From a checkpoint of a small contrastive audio-text model: mfcc input.
Rows from block 5 of the text encoder, named by matrix and row number. Each number is 200 + 30 x the weight over its row's rms, rounded and kept within 0 to 999. All counts start at 0. After the name is the row's rms in percent of the matrix's.
# proj: attention output (text_encoder.blocks.5.attn.proj.weight, 384x384), inputs 256-383
proj.137,106,212,194,214,268,175,183,247,168,186,216,225,160,266,201,188,212,208,252,245,242,170,233,158,246,173,189,204,199,188,190,233,193,211,191,210,176,212,187,180,219,204,183,210,231,173,226,166,190,178,157,222,212,211,148,199,171,213,213,248,165,203,235,192,208,202,165,208,213,158,150,230,193,171,214,250,218,192,248,189,154,229,176,160,231,253,217,208,201,183,199,306,198,172,226,234,167,231,199,222,190,286,127,183,202,209,182,218,183,214,151,248,179,222,233,176,221,197,214,205,160,167,230,182,190,168,169,208,203
proj.138,098,199,216,231,138,191,201,194,141,230,194,184,228,226,212,247,162,188,198,194,227,225,189,222,229,174,253,197,229,193,186,123,162,227,212,228,220,235,170,188,153,232,175,210,268,208,211,214,203,187,173,183,182,199,206,222,202,188,211,190,159,157,170,205,219,198,188,219,180,210,189,134,208,188,217,196,218,266,177,152,242,187,155,190,210,262,220,173,168,166,227,229,129,181,161,210,169,199,172,206,198,241,177,198,245,219,173,184,199,246,167,170,197,216,212,239,241,199,219,227,208,234,165,210,190,169,199,186,209
proj.139,102,177,212,167,145,187,181,161,194,237,265,193,180,217,188,233,188,217,172,163,217,253,175,208,167,164,237,216,196,175,222,231,175,180,165,149,218,189,224,172,196,192,147,263,240,190,241,214,198,254,206,138,206,237,199,230,164,208,173,177,264,178,173,189,202,182,169,189,200,204,245,183,192,147,170,218,205,258,205,220,218,178,154,165,177,167,147,188,208,205,229,212,210,228,246,292,139,228,217,184,189,229,271,240,141,165,181,186,186,228,202,249,209,254,191,216,195,219,176,223,224,187,124,180,183,179,199,259,248
proj.140,099,195,178,187,191,170,168,241,261,206,218,263,224,163,191,165,205,175,217,243,154,182,219,171,225,243,205,235,176,186,218,174,229,233,129,175,209,172,195,217,204,172,206,189,132,186,157,202,216,204,198,203,178,251,233,223,259,218,159,181,185,185,238,207,187,238,215,136,214,211,232,182,182,170,223,243,190,195,170,226,179,162,212,222,194,222,227,208,210,237,186,196,214,172,233,184,167,204,203,169,191,211,164,210,156,153,169,242,165,152,214,216,222,194,192,233,242,165,240,200,219,233,165,142,159,235,212,231,124
proj.141,096,172,176,205,173,198,216,251,182,201,219,226,229,181,196,171,244,265,171,177,165,239,134,181,240,200,212,192,254,219,117,228,199,118,212,202,183,170,227,221,179,212,200,172,208,223,192,183,220,181,208,172,213,228,198,238,168,222,204,243,241,237,226,235,169,195,172,211,214,223,231,208,129,271,146,193,219,221,216,226,213,149,175,179,187,201,156,219,249,195,242,208,195,209,152,214,227,229,159,228,198,155,206,183,233,232,191,187,185,182,196,239,215,220,191,202,202,232,184,218,217,167,200,141,209,178,167,227,220
proj.142,102,186,100,196,225,227,231,208,218,167,198,228,185,231,255,219,239,165,192,240,181,163,253,240,221,200,232,215,176,188,189,190,238,267,251,252,211,191,176,158,160,178,192,140,252,175,160,217,179,196,184,232,205,166,216,194,186,251,224,214,140,212,233,215,235,193,143,166,179,171,154,156,204,166,214,217,182,154,224,180,231,223,274,194,239,173,214,193,176,171,166,187,201,166,177,252,187,195,132,240,186,168,218,264,203,220,197,205,177,224,199,214,197,213,145,219,238,191,217,232,225,164,208,160,176,240,176,218,207
proj.143,092,188,200,269,250,162,222,195,205,185,171,208,170,183,229,221,182,219,186,222,153,168,185,178,223,234,165,235,216,190,206,165,164,177,209,201,236,196,181,236,254,189,242,157,145,174,198,283,141,184,242,141,149,208,174,188,229,219,228,191,198,167,183,159,260,256,237,154,200,168,193,194,210,201,234,207,155,172,201,160,219,211,200,203,194,208,238,181,187,134,221,201,233,156,160,175,230,170,233,209,218,194,214,223,167,178,224,221,224,212,216,170,166,186,252,208,189,192,188,190,152,171,199,165,190,215,264,213,224
proj.144,101,185,228,212,206,203,239,244,169,189,161,206,216,203,204,199,222,220,175,201,235,161,194,201,157,217,224,177,262,214,210,209,143,151,189,192,170,194,198,232,242,181,202,202,176,165,145,184,239,232,207,186,202,204,244,240,154,175,194,213,222,237,181,236,233,183,197,215,153,223,223,239,199,187,176,273,201,136,190,170,142,224,212,156,218,178,185,205,173,166,135,252,195,182,193,204,226,186,192,243,184,210,225,253,186,192,205,198,208,250,235,238,192,145,214,204,188,155,197,240,178,200,181,214,157,246,238,156,87
proj.145,103,213,238,191,187,230,200,176,226,217,186,237,207,181,227,183,163,245,189,179,261,181,221,186,205,172,234,234,151,202,201,193,165,205,208,223,229,174,178,126,200,195,152,192,241,199,185,124,224,153,171,139,221,166,185,196,161,230,224,198,232,220,179,168,229,234,207,205,249,200,179,231,142,213,186,209,192,197,164,156,197,186,207,207,170,242,162,193,181,222,195,234,190,242,210,187,207,207,162,169,210,195,226,201,217,204,253,182,179,195,210,248,186,187,182,187,210,140,228,180,144,224,212,188,150,180,175,188,208
proj.146,098,199,215,184,222,125,168,261,183,212,191,248,216,176,190,190,220,194,237,202,223,167,166,183,184,197,152,194,203,176,220,209,221,168,212,235,211,176,153,226,188,184,181,191,254,182,235,175,202,199,217,207,142,173,159,175,157,182,188,193,157,239,240,210,233,203,151,188,199,218,223,228,219,195,228,214,188,193,174,210,248,159,242,206,167,169,193,150,188,229,179,200,264,189,180,209,195,181,209,250,251,209,207,157,212,186,260,217,257,190,226,218,189,199,235,187,207,185,227,163,195,215,211,220,195,149,206,162,256
proj.147,097,224,231,152,173,217,215,192,197,204,171,212,176,185,248,217,254,226,184,163,214,243,186,167,211,233,149,164,233,183,173,178,189,201,203,197,184,223,175,184,204,181,220,185,206,171,188,189,250,149,209,204,198,202,164,177,201,196,249,222,206,203,245,151,191,237,181,166,189,230,177,187,189,191,219,266,189,176,220,210,200,219,215,135,254,218,185,167,193,184,209,202,194,200,228,212,213,170,226,238,156,212,243,243,179,193,195,215,209,254,200,208,226,173,140,229,178,262,223,190,167,157,183,194,206,220,225,227,223
proj.148,101,238,184,194,206,180,238,219,236,206,224,205,196,203,205,200,208,176,182,176,132,219,219,221,165,196,183,180,163,194,208,189,164,207,182,142,198,236,228,168,179,183,190,191,238,201,156,243,171,181,203,215,251,180,200,212,199,197,208,239,212,154,193,225,202,210,200,222,197,206,165,250,229,197,181,166,180,195,172,231,212,186,233,198,211,214,188,207,221,206,238,202,188,123,197,198,188,154,233,206,238,186,166,195,188,218,187,245,161,152,219,197,190,150,220,210,223,208,241,180,193,216,223,191,261,191,204,214,231