config.yaml
train_examples: 39062
encoder_norm_position: "pre"
text_encoder_fused_qkv: true
beta1: 0.95
Rows from block 3 of the audio encoder, named by matrix and row number. Each number is 128 + 32 x the weight over its row's rms, rounded and kept within 0 to 255. All counts start at 0. Numbers have three digits each. After the name is the row's rms in percent of the matrix's.
# proj: attention output (encoder.blocks.3.attn.proj.weight, 192x192), inputs 96-143
proj.0 105:208131168126139118156107104119153124144116122074142112142146128120109117107159152143117122124091099175117095121155136171159138081082102119158081
proj.1 097:125128132055128187159097135160126113133141128113129166152101166071134099130133156144101186103151103096108102097127112079133171142126118129136117
proj.2 101:123104098172111159075111133088110101111199122149144165078163130146109136116118119151133066111107103133112144117089105135148135096169090141065147
proj.3 095:129116122092126140149172134156072134161116145111188096181096120168121086067176102101139087142140132151139182149119099098131162137161095166081122
proj.4 097:163127167142087098135133144096081126178117091126168146146101127150156182082110089135115066131124124056117217132173123151101130153125145179101122
proj.5 101:107120144146143130138099136114153163140172078115088130105132121099111177092131112095146167155118153171133121078150122150122157143133102088142203
proj.6 097:140131121117092106089146148119169069229206158178086140165127081115104112131096083156092122162131161104141144160108124142110131115139142103059131
proj.7 097:172121165120150129121148128167169128145094140155168052146146151151133152151125107067130147084145104123145108179176177136110145126130123130129069
proj.8 094:102100126148165107089136122091175179188116138171115170116121148122126140108142083062203117138083201064176164207048177137090104160168134119131110
proj.9 102:156122125097134163149112131060117121140112072140158113101124114102089118179150074093210098164093076139134140134184113132130128077128146074162169
proj.10 112:128121179124185128121156085182105131094154067178145123154116108075101094116067212149104135117153151073088147166099148097143143099115120148184091
proj.11 096:130108109096132138164125096150129097079110180131100149144166119144150134147084116121130154094121117083142148171144201130146075065147154109168121
proj.12 101:176152143069208083141090091101148136169165097115152089091118132121140063124163085166110123099064131087125157163127105123119143129150113095132134
proj.13 106:162096115131114126133119124089095083135143124169170156170175151152142124143113138077131132112178103129120120113152155174141087146164120091150140
proj.14 102:142118101130186093105191071121099133175103096139134181099122161131137130134122131098129135132116139162099106111095119089163157090147133106153140
proj.15 084:095111128147108109109156165086178103138200088207166162134144130156171097092093131108061104137121153120179177113159108117082116132084133114156141
proj.16 094:101182145115123129146097131127147106170156089176098121162051132104166122148094172159153108085113127111117109155141117098070124164161173152163108
proj.17 088:127124125129066109130175158147158128157129136120164111136121127139188093146125151065117143110118137126145078167131135081120119150146164133120124
proj.18 088:129108069160150068158120148180145095130121144163170120150114126119094089116114123118109133123155101119129057158119108083154128049153117146120106
proj.19 097:082166120134177140148099103110118132085120053153071129119138121131151152172166170140141154108102124140090106141135175132115121152144147104163096
proj.20 107:082105136148053161110110139133160175129152174146069180121146120110097100064141157138140170127171125099129149124095086191183131146127157155098133
proj.21 101:144154161135107174149074099101176169096106116155098109097127135111049102190099079155111183111113109164131162112094135162085103186076140130110148
proj.22 094:114125106143152116108093132204181173139164103143164155122140149171125165120134110124141157084145136108165154124152120143045158177116134134076060
proj.23 087:110100138120142127094170178157132151114148064115124159182174123104131144159108146118136138153152182097104163117120175137164132204166115143153135
proj.24 107:119099134155125113129144142114113133139185060139076146146133052130131160163075192164091132116058110120135149168090086188121089125149112092173215
proj.25 100:150133134146115136137143124117100149106156074087135139168137113166127156080151163172095130145170141205125086111141151155158097137147073094123219
proj.26 095:134136158097127122141174170115164123142123162136101163153086130135123133067121103107114095122082120165091166139108164077169116121140081137140056
proj.27 103:093143157131139155130170120122137089141189137096113086178186146170061060197144165184139113147123053126134123109105111122083157125128105110154106
proj.28 093:081112150156122155150198155112152085168121201167132083110134161103109087152151081162159148085104167155082083172107155159110153173090166090133172
proj.29 096:190149141131067076156108150114113138143065105130074151194117170148121143121124179159123153150065174175101138103112091121112142102123109094132159
proj.30 098:127092147136115132141104114116145111130122101134144070130107105161136114161146211104157158155159091141103133115096107173162113119084120121064099
proj.31 096:108120160160131103133111170145139146110147096133140113134122154119048170122172153157162135131169056164152132165101161067129130134120115110140138
proj.32 097:071117119119128092146135108155132139129171080071135095139115129197100136132120182115108166089138117174135122130107132100169109079148156114182133
proj.33 087:196197140166149134151109107100152087151121133105135080105161074124103120143101098150115161117135166099143131153129151054120138154117124145005149
proj.34 107:077152098116144093111165153088097126114155097122123146118160156116098088103116096163148142128077087130109119153131179120149092142146098128165127
proj.35 100:157102143091100164178102147171124111120086116146149119116155109125096106138131094123127123116098089125104099145103165182074076097122122127165172
proj.36 097:081085133108128058172150112063096112174190126143102147134099122181095151137134071104150178128124112143114184077141172128151121131094074148101088
proj.37 101:133115135088169143095130143080146134106077182176101155122120092123152147184130222162099150110135120141110163141127148157108095119111167143115090
proj.38 099:186124147140202109061080108093112164133064095135091140107105127092093142189077127120089125151084075119146152115114148113094108147110054128131144
proj.39 092:137104052108158101130070097139156135129112152108111130153157074092076150106103126133123159123132082108110133146138178162123102172099128163082067
proj.40 089:145118155117127079120166104134141122179122152174196124155161161072132072168157186158110131098084138098125109078103109116130170144133160147172104
proj.41 098:139110128136138127156107110105151095103148149112115160182152129110155170103148122164142133160206165085136149144134103111175109140133065120101176
proj.42 097:058122125124100147106139126119128140144191124173099114087153177090116135076149162123096151130138109121117116073091154113162150081125099177134112
proj.43 110:156113057085135109182123151138088146081095146174110082183142156129139114123148151114106101135097164114096117179068185117139090081113105161128149
proj.44 095:133095148037074133105153091162125118126126152166129167145102173130105119100144144182112131040077104085142127109059149098113185134107144138121117
proj.45 096:136185100153147100046094128142049123117021133172104079096084119150165168074162139148129176147187127120092119140112134126115104162119129107102084
proj.46 092:168149133075157159169101158158122124121127127117086148165112089126126173180079153133153146149141097137084083074094145143115113128105142163144146
proj.47 106:132108158091143117140156109140133135117170089169130112082097079133098121166147095109144117151131117106092149172131112135128094125112118142114143
proj.48 104:100110143051100153170128074145142150144216167113147144173087138128077175111106126120139165082120111117105146135137121117135116055081139135139185
proj.49 107:157124182133179137134105133150189120122072071120103131099074108083088126110116083143120090125169153174134171147157102110142103108109128101191132
proj.50 107:143172134127163114170087123114187162121107038102144116131128148090161128132129124105108157130044151153152141130119086125107193056149108146137112
proj.51 096:131148111137098134181166141099131142127069142185107111108137140150107101104153097107093152117107114124125134098112152132140160137157141112094037
proj.52 095:145131187108096102095145071114078117117164093075124113137059120119093125075130185158081134091157102155181081125137160139173139116120111089152214
proj.53 103:157134144151150139168129092132132084111167136158106091121115097147083128120184102128152111123148123140153149131181155124156112138106105110156144
proj.54 112:136165175098153178080142115121134112137113139133088144045102108111097117146172051139136134149089129164079123137148157161116114131099155098149162
proj.55 106:144148140113111076198135082137123107096071104172113163072122126144113138127096110113153103108116102057087140176083109112127132147142133147150128
proj.56 096:120124122135149089132112111120092127093126056111101127174145077086130124151076137150112191118151098166111092098067106178201145093097087098143118
proj.57 111:098088152122036142187178126117137106119150095141169117111140158132130087169150136147123108132120108115119124173155092121116129142163111188149168
proj.58 093:056103108144111151128167091181112167114153152153136088114149084123159067170079077127146170126082147090126140138125145114139158088180171179156138
proj.59 101:162167110143114098148105118090105137141116143176161104146117091135155109159070123147125169097087116128174108143075128197151094095166087125108129
proj.60 102:149099107080174162172102114123100157046085125090075125147133164105146116097119154092112128172187111120110054114134079188132138086089112118170179
proj.61 104:170116114128171162103093134193147159111043100067179157117164109130125107188061163170146143110166186137187126074146123126150147075131130114135196
proj.62 113:120113122142122132140152111151165109127161133134103121125079099094130088157121104137150166114096136221093144095073102115128108140091099109074156
proj.63 109:077102139124079151138092145123148140131162214181138105095109203138119100143143115111127095116147147089125151187113098137096161146171116175131122
proj.64 105:116122147143016158145150097098164095158152115163156100103083173124083127118135143122158063129078120143178142152060175155123111147101136108120153
proj.65 102:107166106068064143148161130109094157176138146109173155116139196131140131102133191094167138118146144092018140179150114101172121165127145192099160
proj.66 098:198132093166140139116111100144150178118045105114091119148071109123086165113125104103137169177126107151118174192123157195071122116097151123150122
proj.67 093:134144128146168118164095143123185134136129154105115137128129126113079156127096066118166131104104143147144145131093166135139102172112108089105166
proj.68 105:171118133129158176108136094151180103101094127192075185144072122143125082165124145127146111094105076099056157166116081124170095105143153163137146
proj.69 112:151115158124107140171124056156169141129176136162167115114094152140106116116118087067109127142128154148127143080191201122133111102138123128150094
proj.70 106:113124118119145053137115112153091176154127109109108110142114095130136135105151154106127082110130155058049168129087154126142174154151104095107119
proj.71 097:170152134126111103160098153067151114082094125124145174140098085113192127174084125094111136152135060126113184095116166145125120093080127138171131
proj.72 109:088121152146196128143124128196106129091114094205136094088128143198106072162095074127113116098081166117140092138121147155134124119121116085184154
proj.73 098:182137181079089137102136144126122105176112175121137093132124176131139132161126138134115148099116139103151119138092130080157099093118096147139137
proj.74 102:177176142136068097123162139132092153174089160130146131125082115086127086067150136174069106108108099112145142152058114110107127136158147075189166
proj.75 104:141089165129155123180127144173170105111165097184143093073159158102126080160110058119128121100163120118179140135149114126122147149130132133115137
proj.76 102:125113136081143139131189141164119104120153096108102091128204146155061121198088128137124100142168168105130123154124137124121141178149124216136076
proj.77 100:163103136138174107114115136127102162101072143155097146106134122123150169171081130113105164107107059111133147162149113124121149075117072130143139
proj.78 103:152115116108121104152105091173150156099171115122140102068115097135158146114130122114154154147143105077135091111131161125112118123098162117129072
proj.79 095:118144121123098137133147124115143163145152118186144149170083211126061121143178140110127111132148158092141124127139102119164196098089147155150127
proj.80 094:132116159114166156172103151164124153116074166118120159147078149140159130103123105131124097135143132167116133145171149136109182088141076114199209
proj.81 113:160131137137178136142046091144119135149142125136160113095117176119146196081140161134067116093122132080161179161115107168110163100193118155093070
proj.82 100:103131109138153205152149140124112091060129130125167141112159131119119124099099115117109134142106107064165095117120155121082069151129108121157129
proj.83 110:140119092115075084103088138084066131156135120107143083117106130145122128125167169053165133107176107112079098173118158100134107097160090137087126
proj.84 103:113095110138139157133142134087140085151158123139195124082175101154157113128123094180130103138174118103120144119124105111169111116138124138088122
proj.85 103:122161116122093119120108142138071114105111184112146092137143150140160133096136145156159130150143129133168091142135111131106123115135129101148144
proj.86 100:101157133147004129100114152125143106117130148156157144158186140102164092147124126107117170106142095084178125139128093138097140118143064080055099
proj.87 109:156113130076187104132146163123101135137066151131144113154129064111107126168143147104141125072183141106055174126064153170142122139108088134110084
proj.88 099:131128141126172153138133052096130091129136107102102166069136156163045152140177128151117085159116115179130113160104121066144109121134132137113079
proj.89 099:086135081149148160109121112134082155055141138109119161145164152164125207107147106072180160138148150131134095128178090138076129067143127160157142
proj.90 095:157126119136112109121165163150100176159139178085174110130139098136122104156095158077167128137109123130165175107083142123138164164116158073142136
proj.91 093:145125131173158144146108079146109121129106128143149166160146111173105131159086092105127144145087088112074115156097114137081086145131116128144158
proj.92 101:137113127144123194149107159100091171117155127138159158137159136113102090156117119091108140104134129103096120121148138141137125113127173199115113
proj.93 100:096145178079127128163117141137173124136138152160133111114065104133163159083179117125154070136107142158087187138094081118124142138130109124166108
proj.94 097:150116093084110125072064096116075161135101105147117134145171081154131131178126171122130182105076103106118154154090127132116096114142095111123125
proj.95 105:153122089092105120169117158134129114140139144105147090114080145090170060132122105158146125162083096088135088175118199182106100127115148167160136
proj.96 115:148155134101124117133114129160118166118110111197110141130105105174123131140128113070124083128154158073133085124199036069169149117102150177104169
proj.97 099:148125142151149173150165213147139105138172130086122141082149168124125081111148137110164103110103184088086076123121093156101126128119111156134092
proj.98 106:126082096114074152140076167095128132143079126148112113162157066091100171180111143161112180105125186117160153098160154147117142153180111127156160
proj.99 098:094109141152113103162110107136103132111084116153154158149073127124114161059142098092105104187089109150150163149131138162134069154089133093172102
proj.100 098:189069140130132135097120145133111065180117202121133181118102103158154190101166189103108150144136144075140100096126144094147155132162099199105114
proj.101 106:157185159093024117151133095108172116152175159174203095090139117136098131153112088113129121115047105159126123144118156180177117140065149096099103
proj.102 089:132141107095152218080144146131145099130163086155125141149145129087102136096153128122109147144117094128126159128164189149112120132086150124131133
proj.103 101:115122137119129139115130134104113106108094122135156167189158152106103099108167154146149159154105168090168130094114145159104121180142119064091177
proj.104 099:063118136114045141102168119067142122191150165155137133131134164219133153084170154131086114153143126163041163150133111115129141111158134159070127
proj.105 096:149102136131161142096085136190113106184079174146146133131109088138140125126160158121168142129167139175150104113133205128119149170111136121094094
proj.106 102:094131061130085137100135107148138146110128130103127134108109139076138074128133164101138156131139123106151128084100129126187143106086121122134152
proj.107 099:152115117177184148115075107122134093131153137076104114158139138156133208079168142103128181125117106145115146124115219156124138091114097153146138
proj.108 097:141108149076066089159205110134139132144192159148126164183112100103163130175166189135126137116152117142193075105084158147153100166171115111150142
proj.109 104:123121132108168151145175127146173136105125100104110158098168134099130111122116153083083165072114135125175102129161101155132148102107088126100135
proj.110 088:056072130138065092151123129111085068172188160074114129108181138123071122110103117202117118088135140171116119113110128120116121123176168119119067
proj.111 102:159167169122075074135149061108192157130148148102104116146075154125113102119139080119092114080139082189138192176136110147080166114136129147166116
proj.112 105:062144126135133086127114139111132131152148149095136112099105108129070136150106131136168150128106141103109161132050103080140106087160134169151115
proj.113 096:072127096114166164141139104148120111098091122154036128088118156124104159130098088089133093081102123149124161121136141135142179121130131103077108
proj.114 097:160173169145138131180111103158142193096062111104132137154137104200053169148107078119149103096136123122172095152158129094092096173073152078132091
proj.115 105:074105136098150138088081138136076065129189162105150112104123087138145156088134140117164137171129141170137167095065108103129081100178127119145115
proj.116 097:147175096178150159114067139126154128125162120183141150145165172153105213093142107063146141062189186120156086109182161084180130104122124184136145
proj.117 106:126146105106167119070156160163123148126149090077120108156116139165167098109161200138074134136145128118189078088124090107140123098137102098100144
proj.118 103:116114141130106097115088100076117148105130164127124102116111127156162088168142119096131127166142123142125133117064129119101144106129116157079090
proj.119 099:094126160123115122083092113139117074112108145182126145163219104097086110190076121143119076133108138134167183104112108097065163200098129137111184
proj.120 105:211191154176153125127093108124083155122064105144103143170141085147118147143118132105111100162116073140110122152145168153120100089101077096148112
proj.121 095:132158136089111139076146115162161176120134170154136150161096145126195144123147152137090111134145158104131083097163124100116173155095125153067138
proj.122 089:101101116094156130168145100154132178145142117059125115122161191149108105109088138128131136098070088163159090119137090098157127100153117127141083
proj.123 095:083141133136128073118190153151167141145173120189101104077144117156138056105103094167130164135158129091109114084098101143124108093055169081194146
proj.124 095:125178163111203066101090139119134166137103074110115140095110101152114124132107127168135163102099093148098162121172172169114118168188176096050128
proj.125 096:146143094127085154137170145086090082161147126164163132132043118148166132175164146158172108118109132121134154120101131100114104080173090139133114
proj.126 097:153119136147138108097168146114139114171073170139049064062106140098098107108185051174151137153098141159089125122109114114091165182122121117099119
proj.127 103:123130129129208095121126101142160154124057114162090131167165095119165132210140091137089179124107129118126129136103091108140124115084115095154146
proj.128 094:112148125094139139169088158112140091129072140102063157119111102146143089130132168160123128155118123087117092158125100122117121103160149141143175
proj.129 098:132082070145118138130106164082060109147163122065126151184117145126131144107079220116144125129106142123124114106089160132146129147128137122118114
proj.130 105:148112134118097101115165121144173096163228096147032115122159133075095178106106124172103151083139157163138101119125110081090140098134159134131123
proj.131 100:118122122160091128173143135113158118093129132149180108104118137165109101119134147140108140124143182157075126119168117139166134101100127103111118
proj.132 093:107140168085087161135141140153179152167101089135104116082147120135101136132095107158133160129088158126109108105138088163083088147122111095057137
proj.133 111:072125110154153129091108164060087065120141160119149131118178140121097147119108116114173144103106127101155121164114120099134076107120083100180098
proj.134 111:162127155109088140174148124104140111175142151178133129067099111146140141084176100115114127157105094108146211141112079115158157139200117125091099
proj.135 091:112139174102142077122127118100128138108092072119117103140131091156148114115096189118154092113151174115199099163097050116091153126139134133160115
proj.136 095:150112133117149150186101137139156114152075118105161173071156160105129106201130181128104129119147120158134120150167132143161100114107120118137155
proj.137 108:099123162109119169114205091122170174118104122166153155190188115091100114148146092142118165123133096074108129159115109138148123096144099133135101
proj.138 098:142123088104124156126107182102122134121086132135111165138135128100127143088070152183105120158127178156121214188149180169120158222097135100081128
proj.139 098:122099142125146150172113121070123125119113153131062110103114144088100139145172191164105145054152156125024215203104201164113180112086130159120104
proj.140 097:161165090102119165139115118151140143106090092116155129102125140157137127121112067123127128110131105136112180140162139139131157102083157180097125
proj.141 106:146107131106161127123088178146114111108083112113172135124107155137201198187139170095103124152098125148143094066185164135177100155104133094134143
proj.142 114:146140169160084166120158114116148103139173076166142129062104149133090151171187132120178087181087219112126167131140079094107194103210103167139160
proj.143 096:172176186115129143127160141162167175117120087070117103097115189128115123162119100157134125090100074122131136144167134076136149192146085136086107
proj.144 108:147127133134131105162090095105145148130172112158149153187131083076106109132126209115116119082100077090081167160135170125095155134117123141122112
proj.145 097:138179158132144114149137148130158062122162106164109151157114153114143115133096078128121123125131185121117163131100146119092093117105181153134130
proj.146 092:087124115097140134143152218124133098141151135116136114099063147120168118131148133088150131134149125139119152168163204023143124149098105170132180
proj.147 092:120143103075082130128127110112124186105108112121099102135071119185168117137109135104133149077167095124179123094111105108075099178119109159112167
proj.148 100:144111119114157123121136132158070124105075163135133141121113122170110160108130077080158150133089130132089094125097106142086078141093094099090145
proj.149 086:136137104129171161061091113185120134162084121132168134111145099148186103149116142119111155117141168166059113116161162148148129143103120111075119
proj.150 113:099164162082131184124133123158133150099155137137136127164137080063201095169126161151104123138146129205161098069130118085138115123158140113147168
proj.151 102:167158041117177137144083149096077142099030131127115094076115139159096142077063110140123130141161166098092164165147106124147201156172100107151115
proj.152 090:158137148093134097093108130097067137146144129149092187107119155114088177089140117094114107141162112133137104115137153145088102179124135090182097
proj.153 085:138116094119203156112140145146116075083075122152099112127092112140146173099188060120105162081171089126123172132132121139133157089069111096189130
proj.154 097:080126101164136086122139155150145181112171058087148153162158125139062123143112161143099159107110130067153118095095137125089096112160090142120121
proj.155 100:095151124117106051163141173063134107159177085080090146135124195119053101077143170150119104178100090175110098118107139153141110125124132102126124
proj.156 094:132094114079133102175131119125141124171154124105123197163083106087107120069135091129124131069087179116139094184136114090128134154172130125157125
proj.157 101:130147094141060162141118103106137171139153134120169117131121060141131171132087201094123118165135107075140128140109071100133093139185176130140135
proj.158 096:120161144134177114130115090135163138106160099092199072096124054134182132114125091105128116135146140140151088068140093174191120085122074095155181
proj.159 104:099129080143060138139103127153138128157107145104084160148121117128124207156088148125108144159146135123134105096136098147183102114101129137128118
proj.160 111:111160141147171167067118127101107082134115123153160128157122120105132125111129160111132142142147111126136129135172116131103149098224109172083103
proj.161 098:183132130176194132141150128134172122132068142177140184100128118155160145138119084167092082122106115153125115134131128148167091128103137099112113
proj.162 101:084097154082112138122104121163175168112143133143152112121144136082175094092102108170105082119078164124159106145204164122182131153149129081117151
proj.163 114:154101111115174114167103092153124166122109106112109135135073096199106142115125120075166149195111117166114190119097082164071109121109108150113128
proj.164 113:106115153105063106109153161121164128143186131081128153123139128130140147095113185087076103161149127113107186164090156130095141135099136139091122
proj.165 105:170169066132103092165154101099113090153127173125176134171113147163156098137136183172113112101102096149120154167095144122118099146143163141081072
proj.166 103:157125090120135084102141159111064146132099124106086130109086080107142109028113083090137032168162141105117134094104115166134132096130084111087130
proj.167 091:172131116186147116102146133141172117107076108144132155134129114130099088094109160135121164118161164105091142124143100125141103059089108096158167
proj.168 102:173140108094121116144123092178132142154121112095109132152044144121145159093138151158149184121130125148182173083158070119136140128115112138089112
proj.169 099:105074115100106160177133093167104131118070136160129090143101187094053126110143154159086137043101110133112173140132177140148131089140148122110097
proj.170 098:077147155113154139088127163129180082156107126124152129151127119126139078083159079150154067150070122056171133145153138115118169197150133078100097
proj.171 096:155083078081107133149127154130091137134161128075135148115129112097079148104098141120095093100148124146099134152190070122085127112152105138094048
proj.172 090:173137119154162123133128151152166172094120154081183138068156110070091117094087053170177150152118172169120090127098130095141149075084197154152175
proj.173 102:150119211168111134172131176114160117136117137207097114066110116135128127106117167186128140131159141168146067076143120134134093102132147186104088
proj.174 098:132106157120173143117086087094087145090020125117134116140159129124147129075151139154159170137125049173107160121176136161154161097108103081146135
proj.175 093:078080084128132082079135156098064067174125145186129163111178064124137114158097111135142147169129120160068128108145150130117100154131139077130114
proj.176 103:141149171129045173110167138142123150176109169062128115160135158157133164141141151098109102138052136138163104080151106120105148125165083147101136
proj.177 097:177145143079170081083126107157110116125097099139116142125095148106152177111112138141140124083165126132148110117095111162142113101115122067156124
proj.178 100:147125136171190097110092173132082163103107093108135192106130132156081135157106082108118041165138155136083104098115188110097163179058135110119161
proj.179 098:104115151100115160098125106142112111105137144146134145168152086158146137074132181139127147113139090087174122117114056095117120145196168158125111
proj.180 102:086130124124078145235143117091160118140146123140176146120134123165106084092077176131095049121092149089190124131139108185105111170178067180159131
proj.181 094:114162140098077134164067123066161106161104116151129137090122143068112123132093106110130122078150117144131117143154152161073127142092131082143177
proj.182 095:135101119102152162167153108131105134137094123172089105117104119102118092150122096150163131147126125115146157151116148149099172134123135125128103
proj.183 096:148170172145127126136136174119121125158156146179151062140146128111139131141129116180132134087092093074132140122146160122139134093173115094196134
proj.184 087:184154098107153129126156116103198154189102126166148108161112114102150097127160119153133123108183104141057100156145099169159163120140101103127105
proj.185 110:140092136093076109132107147157127125142082156155166105109109095118153156130152127129174145078100120157109162145105113137141161086151129079093087
proj.186 098:135132096126144110123083150100108158173078108085133111157117148132154109096144137099108138162095109086117151174117121134083115159133180171078086
proj.187 092:068132145134152194102109128116103142119148128133123178208123196123147113086113155087108117145103115123089168146137097112148129095152168071094164
proj.188 106:168117203161126151173144125115210124133135115173089137062135136116135095141142083219086111102088100128083181179062144114112151116164096113159128
proj.189 106:097116153091104160132122116148083126122144159131112127118204062120093127142082064092134136155101182085094111156030124138109129169154140103104137
proj.190 109:126114113119180145153116122100109158152107113106175125138130131129113106150116170158133135136190145144115171199053085126090161128098151110150179
proj.191 101:189120130127137125133074084128140136133091113108087113122193113106134077144045155147079194100163148110129127064085134138143135128093075064097160